python train.py --model="masked image model" --dataset="photos of plants and fungi (iNaturalist)" --train_examples=45211 --color_jitter=0.1 --loss="l1" --arch="resnet" --optimizer="adamw" --learning_rate=0.002 --beta1=0.8 --beta2=0.98 --eps=1e-06 --ema_decay=0.99 --max_steps=17600 --batch_size=384 --epochs=149.5
Rows from block 4 of a small masked image model, named by matrix and row number. Rows with one number belong to one channel. Each number is 128 + 24 x the weight over its row's rms, rounded and kept within 0 to 255. All counts start at 0.
After each channel's rows are labels from the 100 images, of 14848, where the channel reaches its highest value: "patch colour" is the nearest of a few named colours to the mean colour under the peak; "place" is the part of the image that holds the peak. Only what is clearly more common there than usual is listed. The data: photos of plants and fungi (iNaturalist). In brackets: how many of the 100, against the usual share in percent.
# convs0: first 3x3 conv, stride 2 (model.blocks.4.convs.0.weight, 192x96x3x3, each kernel summed), inputs 0-95
# convs1: second 3x3 conv (model.blocks.4.convs.1.weight, 192x192x3x3, transposed, each kernel summed), outputs 0-191

convs0.75 [179 131 148  94 100 131 117  72 124 123 106  93 111 128 111 130 115 145  97 111 114  98 127 140 155 139 133 134 132 135 163 101 144 122 127 134 100 119 133 102 100 127 137 122 123 138 144 137 142 155 148 156 153 133 120 136  97 104 117 131 154 109  70 123 137 149 114 133 102 105 149 140  72 105 108  86 125  79  96  86 119 105 122 179 135 103 121 113  92  96 140  99 133 197 101 120]
convs1.75 [141 101  69 130 114 109 141 110 129 115 112 134 143 200 130 144 136 189  80 167 136 128 176 112 122 152 137 135 124 118  95 120 127 105  97 113 135 167 142 106  99 148 121 145 121 103 164 141 143 117 135 135 153 148 150 154  66 138 126 148 115 170  96 143 160  96 136 121 137 133 109 151 129 134 130 102  98 155  78 103 120 127 116 118  71 142 140 128 124 138 134 150 115 103 117 128 138 163 118 153 149 106 119 148 125 134 131 126 168 144  84 130 112 138 121 148 132 180 124 163 139 130 131 128 124 135 157 148  77 159 138 161 206 152 164 132 139 152 142 156 165  92 115 150 173 128 132 131 115 171 144 111 118 117  83 174 143 120 120 135 147 163 104 123 160 128 143 148 130 109  94 121 155 189 110 125 131 158 140 153 133 121 119 118 131 144 128 164 135 138 123 102]
patch colour: grey (81 vs 50.4)
place: top right (29 vs 11.1)

convs0.100 [104  91  73 135  93 114  93 137  88 161 121 125 125  91 139 112 114 122 104 145 108 143 128 126 126 125 123  94 118 106  91 126 146 115 138 116 101  94 121 129  95 132 100 120 130 118 162 133 122 107 137  98  96 149 105 106 147 113 120 192 109 105 184 134 106 165 147 130 144  90 153 117  85 127 144 130 160 143 139 120 103 139 109  98 142 140  96 103 101 157 151  86 127  94  83 139]
convs1.100 [135 135 141 106 146 127 121 117 123 118 141 134 146 127 148 189 122 146 130 119  89 128  99 102 138   0 129 108 134 130 139 104 142 117 121 137 138 151 114 142 111 108 132 117 137  89 131 101 131 129 166 147 116 150 122  55 129 126  62  93 171 104 115 125  26 133 105 130 121 131 129 154 117 107 130 117 147 115 120 163  94 154 142 145  91 103 136 117 142 105 152 131 143 149 134 105  97 126 128 133  93 138 118  94 158 134 110 139 123 164 134 109 127 132 121 131 147 138 132 114 119 127 114 141 130 139 125 130 154 129 122 116  90 138  82  95 140 124 137 116 162 103 111 144 118 127 118 128 130  80 124 143 102 159 144 142 129 143 123 144 120 125 119 131  77 137 138 146 136  81 133 129 144  96 117 139 124 108 120 144 108 123 145 162 118 124 126  95 107 116  93 131]
patch colour: grey (76 vs 50.4)
place: bottom right (27 vs 11.1)

convs0.77 [ 89 126  82 133 123 119  82  93 160 134 144 125  99 150 131 134  90 150 142 105 136 101 119 134 158 135 170 156 142 155 162 156 132 143 122 151 142 140 147 122 170 161 141  97  68 159  90 119 140 116 148 119 107 119 124 138 141 133 112  90 114 113 118  99 112 127 124 135  99 140 179 145 126 132 121  98 161 127 100 114 107 106 115  64 111 112  72 113 135 142 109  96 141 114 104 104]
convs1.77 [130 105 141 151 141 133 102 137  70 122 124  77 131 120 164 160 153 126 124 166 109 137 105  95 125 118 157 127 114 129 107 148 133  83 173 124 157  88 144  88 151  82  72  93 114 189 112 130 149 138 154 120 141  96 115 172 134 103 134 124 109 143 158 117 121 147 138 120 106 129 118 161 153 128 121 184 117 129  98 139 153 139 149 117 128 152 118 153 167 135 132 139 149 120 148 133 112  84 142 146  85 141 141 117 125 107 121 103 133 119 112 131  80 136 159 134 148 143 108 128 134 139 142 108 133 107 106 137 118 109 106 142 118 128 116  99 118 144 110  90  55  89 102 131 119 139 114 153 106  97 124 134 170 161 127 145 132  59 109 119 115 123 146  90 144 138 123 127 107 130 109 136 144 108 114 130 104 105  99  99 134 125 145 175  90  90  47 139 143 140 136 145]
patch colour: grey (76 vs 50.4)
place: bottom right (37 vs 11.1); middle right (28 vs 11.1)

convs0.78 [136 119  85 120 104 128  92 125 160 120 155 124  52 120 141 147 103 111  79 135  83 125 121 113 139 117 138 139 157 156 131 164 139 134 121 146 151 130 161 127 153 136 147 117 115 135 106 133 146 154 130 135 126 145 164 167 148 143 128 179 167 131 151 107 109 114 116 147 144 120 137 122 102  67 124 111  67 120 113  82 115  93  88 108 102 110 107 116 122 124 141 130 165 105 108 106]
convs1.78 [131 131 107 131 136 127 111 140  93 122 103 109 148 109  79  21 107  91  73 128  97 163 126 118 140 117 157 125 149 126 106 126 132  99 132 137 108  66 132 126 122  95 134 118 130 150  99 116 136 125 100 127 138  95 130 156 133 134 150 130 151 116 132 113 136 141 113 113 132 130 123  83 134 149 144 136 110 136 121 117 142 163 132  80 138 144  55 139 119 156 127 110 121 165  70 136 111 132 137 109 104 134 122 126 107 133 126 103 110 126 137 146 170 141 132 140 136 115 127 112 113 104 139 152 125 138 138 120  44 127 129 130 119  74 132 135 130 105  93 105  88  87 127 134 123 115  92 119 128 119 121 133  81 143 119 127 139  78 102 133 133 124  76 118 148  96 136 172 112 140 137 137  93 103 124 155 116 122 112 119 120 135  48 105  80 111 130 111 104 122 117 137]
patch colour: grey (91 vs 50.4)
place: bottom right (30 vs 11.1)

convs0.22 [117 153  91 112  89 152  94  93 117 126 144 131 157 125 130 121 121 123 138  95 129 126 142 148 125 108 125 152 123  82 136 118 110  96 172 120 124 141  82 164 171 133 126 111 170 118 123 125 128 105 129  61 158  88 137  96 136 109 101 117 111 161 160  88 109 116 159 111 149 114  69 125 110 130 126  92 139 128 170 169  93 149 120 138 142 138 142 122 151 136 131 155 101 145 165 133]
convs1.22 [148 113 113 109 135 136 105 142 109 132 106 123 154  86 112 110  84 109  99  77 119 154  85 129 142 106 128 117 174 120 103 124 134 143 146 134 143 150  74 143  96 129 174 110  71  73 148  77 115 133 141  74 118 115 106  76 104 116 147  85 191  93 145 168 122 143  90 137 116 145 111  66 141 149 166 121 122  82 128 114 102 114 150 130  93 139 132 126 120 153 120 129 133 124 126 165  93  83 124  94 135 110 143 136 137 141 115 100 118 153 142 112 120 134 135 163 116 158 158 112  98 150 132 170 122 158 116 144 133 114 123  73 126 134  74 130 102 151  91 121  91 107  87  87 153 130 119 133 117 135 123 124 126 146 130 140 128 138  92 123 103 111 166 105 141 131 129 132 132 137 170 122 121 119 120 158 137 122 130 120 141 131 124 110 130 118 138 108 108 181 118 123]
patch colour: brown (62 vs 35.6)
place: bottom right (50 vs 11.1)

convs0.18 [133 167 126 128 137 156 155 117 131 131 137 113 133 140 119 113 135 103 218 126 187 115 119 160 123 117  99 135 101 110 155 135 127 131 127  86  79 125 164 129 130 116 100 124 118 141  71 110 193 152  98  99 128 138 150 140 159 147 132 131 178 142  99 138 139 143 151 138 112 122 159 135 121 132 155 106 108 156 114  86 138 135 125 151 119 157 129 127 106 108  94 122 114 122 126 172]
convs1.18 [113 116 118 120 153 120 127 133 102 114 105 160 158  74 169 113 129 116  96 101 137 118 122 121 144  89 159  77 176 148 113 120 152 110 114 150 152 134  77 108 102 138 120 119 119  74 134  77 145 124 102 127  93 190 192 118 119 110  96  88 124 126 114 146 135 151 129 127 110 157 114 110 146 145 139 131 108 130 140  89 144 124 144 133  71 122 168  86 143 158 140 107 114  89 136  96 106 126 134 158 123 104  91  95 124  93 109 121 113 124 146 153 143 145 134 118 115 104 133 130  94 120 133 120 161  73 102 142 134 122 129 109 102 136 105 165 171 130 109 121 103 129 135 103 117 103 146 179 117 134 169 131  97 128  62 108 131 132 101 155 112 124 106  89 127 104 138 139 145 116 124 154  88 121  90 140 148 114 132 100 103 115 128 109 135  91 116 119  90 139 154 137]
patch colour: pink (37 vs 3.3); white (27 vs 0.7)
place: top right (39 vs 11.1)

convs0.120 [121  83 152 157 124 155 118 108 123 145 121 130  75 111 125  79 134  69  87 126 134 111  98 151 156 129 120 113 139 103 172 154 124 131 126 128 145 152 139 145 134 156 127 135 168 157 178 139 121 142 116 126  92  96 105 132  71 105 137 114 156 126  83 114 111 142 132 126  98 105 104 104 145 106 116  73 141 120 138 142 154 161 134 169 103 127 130 159 105 146 144 128 129 148 122 165]
convs1.120 [141 119 140 113 130 145 153 152  68 138  94 143 154 128 127  69 111  94 167  68 108 133 135 126 135 155 138 149 143 113 103 142 161 110  95 121  95 140 159  93 118  88 105 106 136 118 111 110 134 128 155 145 100 129 171  56 164 155 143 152 135  78 153 102 104 151 125 138 106 144 137 153 157 125 134 103 111 137 140 137 155 139 131 136 148 124  78 133 112 127 138 127 131 129 121 120 111 119  98 126 116 130 138 144 186 137 158 147 136 142 141 141 100 159 119 144 117 148 153 111 144 103 123 124 139 105 114 123  97 136 117 152 103 109 126 159 132  80 110 107  98 158 143  90 100 103  96 121 118 147 130 123 184 138 113 114 142 127 178 121 175 164 124 160  81 107 108 134 137 180 121  99 107 177 128  92 107 112 137 138 123 123 108 129  93 102 174 119  91 137 131 159]
patch colour: black (35 vs 3.1)
place: bottom right (53 vs 11.1)

convs0.139 [110 100  96 153 142 111 106 121  82 123 144 134  54 111 104 117 117 118 104  86 109 111 121 145 110  94 116 150 121  98 123  94 134 131 120 117 115 123 130 135 107 160 136 155 149 148 165 114  85  87 148  91 120  88 126 125 147 122 135 176 107 162 137 159  89 131 134 100 114 132 156 178 124 136 111 131 140 157 141 168 151 139 131 129  89 113 128 111 123  94  92 124 135 109  79 140]
convs1.139 [111 110 134 129 109 116 119 147 116 146  74 144 113 109 130 102 123 116 146 125  83 119 126 140 140 141 145 114 107 130  95  98 112  82 123 138 119 111 171 101  86  94  97 148 157 165 111 184 148 138 101 155 110 103 142  51 156 167 130 136 132  83 160 153 147 148 105 137 113 145 135 178 141  92 137 119 122 130 113 167 176 160 158 139 141 125 104 119 135 134 108 111 134 150 131 131 130 110 125 113  74 119 130 138 159 122 160 152 168 123 151 130 115 123 120 136 151 129 129 108 164 118 123  76 132  93 105 106 108 118 120 111  78  90 113 117 142 106 105 100 134 179 150 127 120 167  91 118 131 132 122 109 162 134 166  96 130 144 157 102 168 169  73 157  99 117 130 140 115 126 159 123 116 121 108 127  95  85 140 134 103 138 168 149 138 123 139 135 125 116  94 156]
patch colour: brown (65 vs 35.6)
place: bottom left (52 vs 11.1)

convs0.176 [121 133  96 153 108 133 114  86 158 150 153 144 122 108 101 161 151 182 173 144 154 174 138 140  93 133 142 156 141 114 112 116 125  99 136 149 112 132 132 118 116 139 158  99  91 159 122 141 155 172 128 175 158 147 104 138 134 157 124  92  91 112 100 137 146 155 139 135  89 150 126 129  64  94 146 135 135 111 151 138 137 165 104 102 155 138 159 120 135  86 135 139 108 136 147 131]
convs1.176 [155 142 142 131 140 133  99 109 120 138 129 134 142 100 120 125 133 139 133 132 159 161 115 151 187 150  87 128 159 141 122  86 137 106 127 123 120 107  87 123  99 139 121 166 113  79 108 171 118 121 124 149  71 128 108 148 148 107 130 115 122 124  94 124 129 126 139 106 124 125 140 110 129 118 132 106 128 117 123 125 117 143 149 133 153 110  94  78 163  69 154 102 112  95 112  99  79 144 143 123  94 120 149 101  93 106 125 127 101 160 111 169 149 168 134 157 124  60  86 135 118  90 128 129 139 107 128 142 105 166 104 115 101 106  96 167 144  82 112 115 154 140 113 156 129 120 141 156 122 111 165 171 108 161 112 161 135  94 144 130 100 133 141  94  85 162 135 117 157 117  76 104  98 119 108 107 106 162 181 154 123 114 105 118 121 137 124 113 153  87 127 128]
patch colour: pink (26 vs 3.3)
place: bottom right (49 vs 11.1)

convs0.10 [ 82  87 111 138 108 130 139 122 115  71  90 118 139 110 118 120 121  87  97 124  60 102 123 111 138 152 110 136 142 145 168 143  94 130  98 135 126 128 151 120  97  93 113 100 164 145 136 118  86  90 110 152  96 105 108 131 124  86 126 120 132 138 132  93 142 125 102  84 155 116 157 107 122 137 101 109 105  98 131 113 107 142 116 115 110 114 115 102  93  81  98 113  92 127 112 124]
convs1.10 [106 105 112  94 116 157 113 174 129 116 108 171 133 115 129 102 107 108  99 109 117 152  96 105 133 127 118 102 121 114 132 109 102 109  91 168 112 114  99  89 103 101 112  99 125  68 123  95 130 125 124 132 144 100 132 104 141 121  77 129 131 102 138 157 107 202 140 147 147 101 136 152 117 121 154 127 120 117  68 112 107  94 120 115 111 122 125 125 117 144 121 127 112 124 140 127 116 115 107 113  97  78  99  86 100 133 105  73  95  85  79 153 111 105 117 118  65  92 128 139  94 144 161  97 131 124  72 163 116 122  64 119 103 107 115 143 126 177 149 108 127 116 111 123 112 101 110 134 109 112 112  99 110 125 140 123 121 109 145 113 102 124 121 145 127 104  90 114  81 111 103 156 114 112 142  93 116 129 133 111 133 167 124 118 114 126  84 134 112 116 152 142]
patch colour: grey (84 vs 50.4)
place: top left (92 vs 11.1)

convs0.74 [127 138 110 140  91 102 108 130 119 127 146 101 134 106  98 132 142 119 118 162  70 155 144 120 115 111 133  91 119 179 116 145 138 132 156 119 124  90 121 114 130 127 141 125  89 162 116 146 172 118 108 135 131 131 125 161 149 151 119 150 185 111  97  65 129 123 149 132 131 114 164 127 107 133 132 109 118 112 102  84 103  96  68 102  76 156 104  92 115 105 115 124 113 151 115 109]
convs1.74 [126 127 126 115 121 136 132 108 130 136 131 108 150 100 165 104 124 124  29 160 150  92 142  97 104 111 138 119 113 138  95  99 129 144 137 112 178 109 127 176 149 129 129 151 121 137 157 142 130 113 120 148 132  87 122 169  75 132 123 146  68 158 155 113 135 134 133 143 128 131 144 197 176 134 153 106 122 159  76 120 117 105 126 107 136 147 130 149 157 137 162 139  93 137 143 157 120 139 108 145 128 150 147 106 134 110 105 194 140 110 107 142  54 105 113 113 136 120 123 184 131 135 121 141  93 125 123 145 106 157 146 149 160  80 188 123 139 160 125 123 130  89 115 156 122 143 172 127 137 131 129 129  95 159 140 134 159 121 105 126 100 160 102 153 146 121 148 136 149 124 133 129 111 147 110 126 142 141 131 133 141 121 145 169 132 122 128 160 164 120 129 109]
patch colour: grey (78 vs 50.4)
place: centre (30 vs 11.1); middle right (28 vs 11.1)

convs0.99 [129  97 100 154 157 134 118 114  90 107 106 108 100 164 163 106 142 128 104  87 169 110 106 127  96 132 110 101 123 146 117 148 102 105 119 130  74 131 103 116 146 140  85  90 118 122 111 115 131  99 141 103 154 120 128 125 134 105 156 131 123  80 165 113  61 128 118 181 119 123 142 117  87  90 119 113 167 166 132 127 113 110 153 101 146 134 135 144 140 142 123 135 121 100  89 155]
convs1.99 [122 164 145 132 131 111 189 131  94 121  74 125 158 133 129 156 108 180 174 163 116 119  94 124 164  61 148 144 129 129 175 132 147 130 137 143 153 105  82  98 131 112 114 140 157 135 125 142 127 150 162 109 131 157 138 101 145 122 114 146 106  66 105 119  78 101 105 113 131 168 139 130 125 107 129 109 120 113  89 171 116 104 118  95 169 120 127 116 140 101 116 139 165 110 169 112 107  96 130  73 114 113 138 127 136 145 121 126 133 143 179 127  82 150 164 127 127 134 143 119 201 102 122 121 114 129 118 136 127 166 145 154  93 128 141 149 143 157 163 114 122 109 123 100 117 137 145 162  80 104 118 136 135 136 129  82 142 131 144 128 125 128 132 104 163 119 132 157 125 140 145 123 162 125 113 168 129 142 122 158 140 112 159 167 120 160 114 126 111 162 113 105]
patch colour: grey (77 vs 50.4)
place: bottom right (32 vs 11.1); top right (28 vs 11.1)

convs0.147 [134 108 132 111 121 117 125 124 127 124  98 132 128 128  94 139 145 137 100 133  44 135 126 117 116 128 124 125 110 122  88 131 106  99 148 118 108 127  86  94 136 116 116 142 121 108 104 125 107  90 150 108 125  79 120 130 126 129 104 197 109  68 126 126 101 108  82  88  89 110 156 145 110 116 126 159 167 130 113 130  74 139  99 118 149 108 116 127 116  96 119  88 161 113 118 113]
convs1.147 [105 132 120 106  96 137 120  75 105 137  97 113  99  90 124 115 127  97  90 172 104 134 107  87 119 138 117 116 122 175 118 112 130 125 151  93 129  88 141  94 153 116 101 108 109 153 113 121  90 139 116 161 121 124 115 149 120 115 136 113 131 139 106 109 145  92 115 117 103 132 103  85  94 117 122 161 105 131 146 135 103 125  91 113 152 107  93  97 150 127 135 158  89 110  64 140 128  85 103 102  61 113 132 118  88 138 109  96 151 127 123 136 165 131 145 123 118  76 123 102 123  73  73  96 137 133 104 143  70 128 151 137 123  72 109 137 133 119 116  66  93 126 127 134 116 120  98 104  88 108 143 112 127 143 141 118 131 155 126 129 123 109 104 135 126 136 157 163 129 113 134 123 115 130  91 109 129 146 129 142 115 142 100  62 149  97 122 115 113 111 154 130]
patch colour: brown (66 vs 35.6)
place: bottom right (30 vs 11.1)

convs0.156 [128 115 138 125 131 102  96 158 170  90 176  86 170 119 142 155 157  75 147 123 147 124 137  79 120 142 132 134 115 153 113 142 141 173 137 140 152 137 117  97 137 132 154 111 132 124  81 186 129 101 134 130 122 128 112 148 136 112 130 153 164 106 114  99 131 122 141 144 143 143 143 114 141 142 115  83 134 162  88 109  97 134 138 124 136 152 111 137 114 170 131 146 115  71  80 152]
convs1.156 [127 166 140 150 139 128 102 137 137 154  99 125 111  83 183 141  86 146 114 166 117 113 105 112 110 112 146 136 112 122 174 136 147 119 118 147 173 127 114 164 151 129 114 161 138 117 179 129 134 111 148 127 138 142 134 132 150 191 125 166 144 147 104  95 127 119 127 147 118 130 147 137 130 150 172 122 161 155 137 114 134 162 124  78 155 100 109  75 160 123 140 123 126 160 173 130  99 112  94 103  93 123 136  98 140 167 122 135 125 145 152 129 145 123 106  90 150  53 139 113 152 112 120 124 137 125 119 132 141  82 124 157 103 143 146 136 134 139 106 164 103  62 141 109 117 115 158 154 112 133 136 126  93 134 144 130 122 132 124 117 161 165 146 140 160 145 114 166 161 151  68 117  98 161 150 158 116 165 135 130 117 114 121 162 124 157  90 104 131 168 113 124]
patch colour: pink (43 vs 3.3)
place: bottom left (34 vs 11.1)

convs0.115 [ 93  88 151 138 135 160 116 153 124  98 130 124  72  96 111  90 121 101 118  97 101  95 128 128 144 143 161 107 140  97 116 103 122 143 152 135 127 133 122 113 122 105 157 147 148 186 160 120  88 161 131 132 122 126 118  89  98  89 144  93 107 128 114 145 108 142 158 130 124 110  62 129 118 131  97 122  99 136 158 143 171 133 124  86 153 136 167 125 163 112 118 147 119 121 100 152]
convs1.115 [135 130 153 118 118 126 130 137  96 119 124 150 120 122  78  63  84 122 121  85 131 118 119 124 123 137  67 114 124 112 134 113 147 131  87 141 101 117  78 109 125  99  90 141 130 185 115 151 133 132  94 103 133 120 129 131  84 144 143 155  79  98 117 135 150 154 131 114 122 143 113 123 113 133  89  64 151 155 144 172 166 148 157 126 172 134 112 173 132  84 104 131 125 127 141 115  87  89 109 102 158 132 140 106 172 116  95  80 129 140 101 136  75 116 124 115 177 129  94 120 152 125 130  68 127 113 132 122  61 147 134 114 148 109  90 114 118 103 115 108 112 138 144 100 127 136 137  76 121 124 128 128 137 110 103 122 136 105 108 118 129 115 115 106  84 133 128  94 148 149 123 113 165 131 136 120 106 146 125 158 145 148 103 138 120 124 160 114 148 116 141 139]
patch colour: black (39 vs 3.1)
place: bottom right (52 vs 11.1)

convs0.116 [139 147 137 155 142 179 150  94  88 164 164 129 128 130 144 118 131 113 132 142 151 150 139 113 119 135 105 108 140 107 142  86 114 103 136 126 135 113 141 135 145 134 118 117 119  84 157 112 120 119 120 113 147 136 155  97 144  82 101 137 122 109 114 123  65 141 138 104 116 120  51 105  77 125 128 136 133 115 126 115  98 133 105 118 126 168 176 138 149 153 100 146 127 159 174 182]
convs1.116 [157 132 123 108 136 124 128 110 147 132 108 117 124 100 108 151 141 103 188 109 121 120 109 125 161 168 157 100 110 145 163 135 129 166 134 125 108 119 141 126 136 132  92 124 167  89 155 139 119 152 129 130 164 163 143  81 181 111  86  89  73 112 111 156 111 153 128 115 129 125 138  94 147  85 152  86 126 129  94  47 129 130 113 139 106 103 126 124 122 144 123 129  95 120 134 132 131 126 153 142 130  95 119 133 115 118 133 133 118 116 136 136  96 113 128 134  99 124 138 138 102 140 104 136 161 133 153 117 137 122 130 110  70 185 106  90 142  98 151 142 148 145 122 118 122 118 117 128 127 148 141 125 119 110 134  67 129 138 161 127 139 143 177 118 129 133 133 152 106 122  84 129 104 127 167 134  67 138 157 102 133 139 142  32  97 167 125 129 107 138 161 123]
patch colour: grey (79 vs 50.4)
place: top right (36 vs 11.1)