Rows from block 2 of a small masked image model, named by matrix and row number. Rows with one number belong to one channel. Each number is 128 + 32 x the weight over its row's rms, rounded and kept within 0 to 255. All counts start at 0.
After each channel's rows are labels from the 100 images, of 14848, where the channel reaches its highest value: "colour at peak" is the nearest of a few named colours to the mean colour under the peak; "place" is the part of the image that holds the peak. Only what is clearly more common there than usual is listed. The data: photos of plants and fungi (iNaturalist). In brackets: how many of the 100.
# convs0: first 3x3 conv, stride 2 (model.blocks.2.convs.0.weight, 96x48x3x3, each kernel summed), inputs 0-47
# convs1: second 3x3 conv (model.blocks.2.convs.1.weight, 96x96x3x3, transposed, each kernel summed), outputs 0-95

convs0.59 [139 141 153 167 121 122 160 136  85 137  86 167 162 162 127 128 138 188 151 140 190 158  98 155 135 142 170 126 177 124 211 137 165 129 140 184 152  94  90 172 131 135  83 116 121 159 128  75]
convs1.59 [155 108  39 151 136 192 125 147 126 111 106 113 190 164 113 158 112 178 151 192 172 147 188 186 177 128 110 122 132 155 163 142 128 113 135 128  70 136 123 118 111  92 129 129 183 121 182 162 162 176 152  96 129 173 140 129 131 131 148 185 158 119 158 155 179 153 112 143 131 164 152  97 117 169 152 139 124 148 120 120 121 148 180 141  44 178 144  99 121 134 135 138 147 169 130  69]
colour at peak: yellow (41); white (27)
place: centre (36)

convs0.25 [114 147 181 150 175 130 153  85 164 210  94 147 160  95 149 124 123  80 140 122 121 125 189 144 132 138 214 186  86 129 126 113 147  59 124 142 117 139 150 114 134 106 143 126 123 105 103 162]
convs1.25 [158 145  62  52 149 114 144 140 141  83 104 120 121 122 126 153 133 114  49 111 115 123 127 138  57 104 137 142 123 143  41  91 146 126 131 108 125  86 155 129 122 129 157 138 102 167  99  73 117 173  75 177  87 140 147 110 156 149 115  85  61  83  98 177 130 136  64 137 167  90 131 175 135 136 118  93 143 136 178  87  89 113  92 147  75 128 100 106 117 109  98 140 133  87 121  95]
colour at peak: black (53)
place: bottom right (65)

convs0.79 [120 166 173 154 104  85  77 135 146 128 126 137 110 122 115 119  39 108 146  68 166 136  87 159  71 136 101 147  59 114 132 129 112 141  90  83 152 154 110  85 135  85 141 170 102  99 134 110]
convs1.79 [ 86 111  58 165 135 116 153 122  96 139 104  89 119 102 117 101 102 129  66 148 124 120 151 119  88  71 118 135  83  87 105  61 138 155 104 110 127 127 123 110 130  50 135 134  98  71 103 113  90 154 126 163  73  73 126  84 139 130  81 107  44 107 115 107 192 112 127 115 160  80 185 126  85  98 143  76 126  68 104 141 118 140 126  92 111 115 109 130 101  86  99 142 103  92 112 110]
colour at peak: grey (83)
place: bottom left (35); bottom centre (31)

convs0.84 [129 139 117 133 118  99 148 137 168 136 132  42 129 140 131 137  80  76 117 123 142  72 145  85 124 118 144 123 135 106  91 195 115  64  75  74 149  84 160 161  82 127 133 132 151  76 159 132]
convs1.84 [134  84 116  60 139  77 142 152 145 115 131 109  84  76  86 113 108 125 118  95 112  99 122 102 150  41  72 137 110  97 122 144 155 134 138  90 119 124 158 114 120  66  90 159  93 148 139 111 130 132  90 161 129 141 172  81  99 122 170 149  37  63 122 127 165 172 105 187 201 117 159 156 100 125 133  97 149  86 168 141  98 178  87  96 129 130 138 127 139 146 128 129 122  97  86 119]
colour at peak: black (61)
place: bottom left (61)

convs0.19 [141 147 129 124 134 134 104 102  91 107 138 136  86 105  85 102  48 136 104 156 124  93   0 109 111  77  81 132 119 143 134 103 136 109 115 114  90  84 125 116 120 131  84 133 148 129 146 109]
convs1.19 [143 133 109 137  77 195 148 140 154 125  61 123 127 106 158 149 127 132  77 126  43  64 167 131 112  84  59 140 140 110 127  79 117 119 152 125 138 102 201 172  66  62 124 129 155  97  99  65 130 153 102 144 121 109 111 115 136  64 129 153  90 115 115 110 100 163  98 132 138 155 125 127 130 163 131  84 100 110 210  78 102 138 138 135 110 171 125 152 124 154 126 131 112 146 101  89]
colour at peak: grey (76)
place: top left (42); top centre (27)

convs0.30 [126 143 181 112 106 187 103 108 116 138 121  68 160 112 100 104  71 135 166 133  93  93 167 114  98  79 136 155  47 105 124 134  85 117  94 147 120  68 113 133 124 182 106 143  96  85 115 122]
convs1.30 [ 95 124 177  95 134 148 144 154 195 144 130 187 117 142 119 121 160 132 154 117 118 101 138  96 115 134 138 116 133 137 151  69 173 122 172 156  84 159 192 110  70  74 102  99 142 175 192 178 149 130 157  99 140 202 157 143  92 129 178 113 166 101  99 148  90 104 147 181 160 157 117 162 105 108 135 156 136 125 139 120 173 110 111  87 172 142 211 129 141 159 145 150 128 182 123 166]
colour at peak: black (30)
place: bottom right (37); top right (34)

convs0.36 [ 80  44 125  67 113 170  98 128  56 107 119 107  68 102 112 106 124 136 124 120 145  86  91 123  78 113  64 135 133 132 122  99  99 107 114 121 142  98  60 128 118 122  96 137 130 131 125  83]
convs1.36 [171 141 105 142 170 143 196 143  96 126 173 214 201  85 158 150 106 115 144 175 123 145 132 149  94  67  78  55 119 129 125 105  84 109 111 131 100  88  99  80 106 111 105 111  89 134 130 113 102  51 135 171 117  96 115 113 132 145  94 131 140 110 127 168 149 135 104 101 181 157 148 154 130 176 113 109 154 120 151 107  95  43 143 141 100 142 152 142 108 174 125 121  87 115 165 139]
colour at peak: pink (42)
place: top left (59)

convs0.38 [123  75 108 135  99 127 113 148  57 125 121  74 123 153 146 112 140 120 107 125 137  81  77 151 152  88  81  95 126 104  95 119  46 154 122 115 124  84 108  49 110 127  66 111 111 122 137 102]
convs1.38 [133  98 138 152  90 100 101 126 150  87 189  44 192 118 123 171 141 137 130 152  97 107 158 100 128 149 102 181 153 100 117 111 180 171 140  42  87 123 122 106 103 127 155  53  95 117 201 153 105  95 132  61 111 133  89 146 120  86 167 127 134 120 101  93 172 111 149 152 106  93 106  85 134  95 109 142  78 136 134 115 155 161 167 142 180 165 108 132 133 133 140 136 118 162  95 152]
colour at peak: cyan (50); white (27)
place: top left (93)

convs0.75 [190 130 189 130 124 145 158 107 103 129 158  91 178 100  96  95 100 141  86 153 122 117  35 150  71 135 180 170 123 110 129 131 109  98  85 139 137  98 108 109  98 146  89 137 105  93 154 154]
convs1.75 [115 150 133 168  82 104  89 151 157  96 138 124 157 149 110 121 143  55 188 152 102 117 123 160 111 162 108 179  96 146 109  95 131 113 125 107 136  61 161 159  99 120 133 165 158 129 155 124 136  92 129 154 121 148 139  74 145 141 152 115 129 137  92 186 169 131 175 169  79 177 119 145  51 138 134  79 149 119 108 178 182 100  80  69  55 170 176 107 156 101 160 137 162 119 130 147]
colour at peak: orange (34); yellow (31)
place: centre (38)

convs0.86 [104 154 141 100 108 136 102 138  95 167 130 159  88  98 104  98 116 130 155 137 126 129 132 110 112  87  63  99  43 121 160 128  69 101 100 112 108  83  69 159 132 129  67 139 130  76 144  76]
convs1.86 [121 164 118  99 166 133 183 158  93 124 118 166 129  90 105 117 114  90 191 130 146 137 153 123 108  72  39 113  73  88 124 117  60 110  55 115 108 106  99 104  39  85 128 138 140  87  88 120 141  17 132 151 138 118 108 139 162 147 113 149 140 133 151 147 118 126 118  58 137 141 137 132 123 146 107  77 128 102  99 120  81 136  88  95 112 118 114 110 131 107 117 146  93 113  97 114]
colour at peak: brown (63)
place: bottom left (42)

convs0.67 [137 104 128 142 142 112 212 113 122 107 125 152 123 151 177 115  98 164 132 170 210 155 106 197 155 111 122 131 136 127 165 160 109  67 147 155 163 110  86 188 128 156 108  80 140 113 137 114]
convs1.67 [ 96 119  25 141 107  87 135 182 110 126 160 138 179 143 142 188 119 183  77 151 149 142 116 137 123 117 169 126 103 150 152 149 139  79 139 123 145 126 112 124 181 193 133 150  97 167 157 108  80 168 175 178 157 132 137 135 137  83 117 149  64 104 170 137 165 135 117 111 191 113 180 140 110 146 122 103 109 135 112  69  73 144 110 138  69 138  93 107 100 126  79 150 119 154 103  99]
colour at peak: white (43); black (27)
place: top left (49); bottom left (31)

convs0.48 [103 152 151 151 147 147 161 128  73 130  70  76 155 144 126 118 133  95 101 164 224 144 144 128 159 103 121  76 124 145 216 121 155 116 132 108 133 156 134  93 120 163  83 150  97 140 125  90]
convs1.48 [ 82 147  96 120 153 156  99 156 112  94  97 147 110 119 110  98 111 113  84  83 133 106  90 134 119 110 159 115 146 130 138 120 164 139 211 100  60 126 108  68 120 150 126 119 109 129  70 168 122 195 137  98 155  87 135 148 112  89 158 142 102  67 124 114 118 170 105 172 110 131 172  96 114 168 126 201 132 145 129  89  92 150 126  82  83 131 121 129 119 186  51 125 114 128 116  46]
colour at peak: grey (74)
place: centre (28)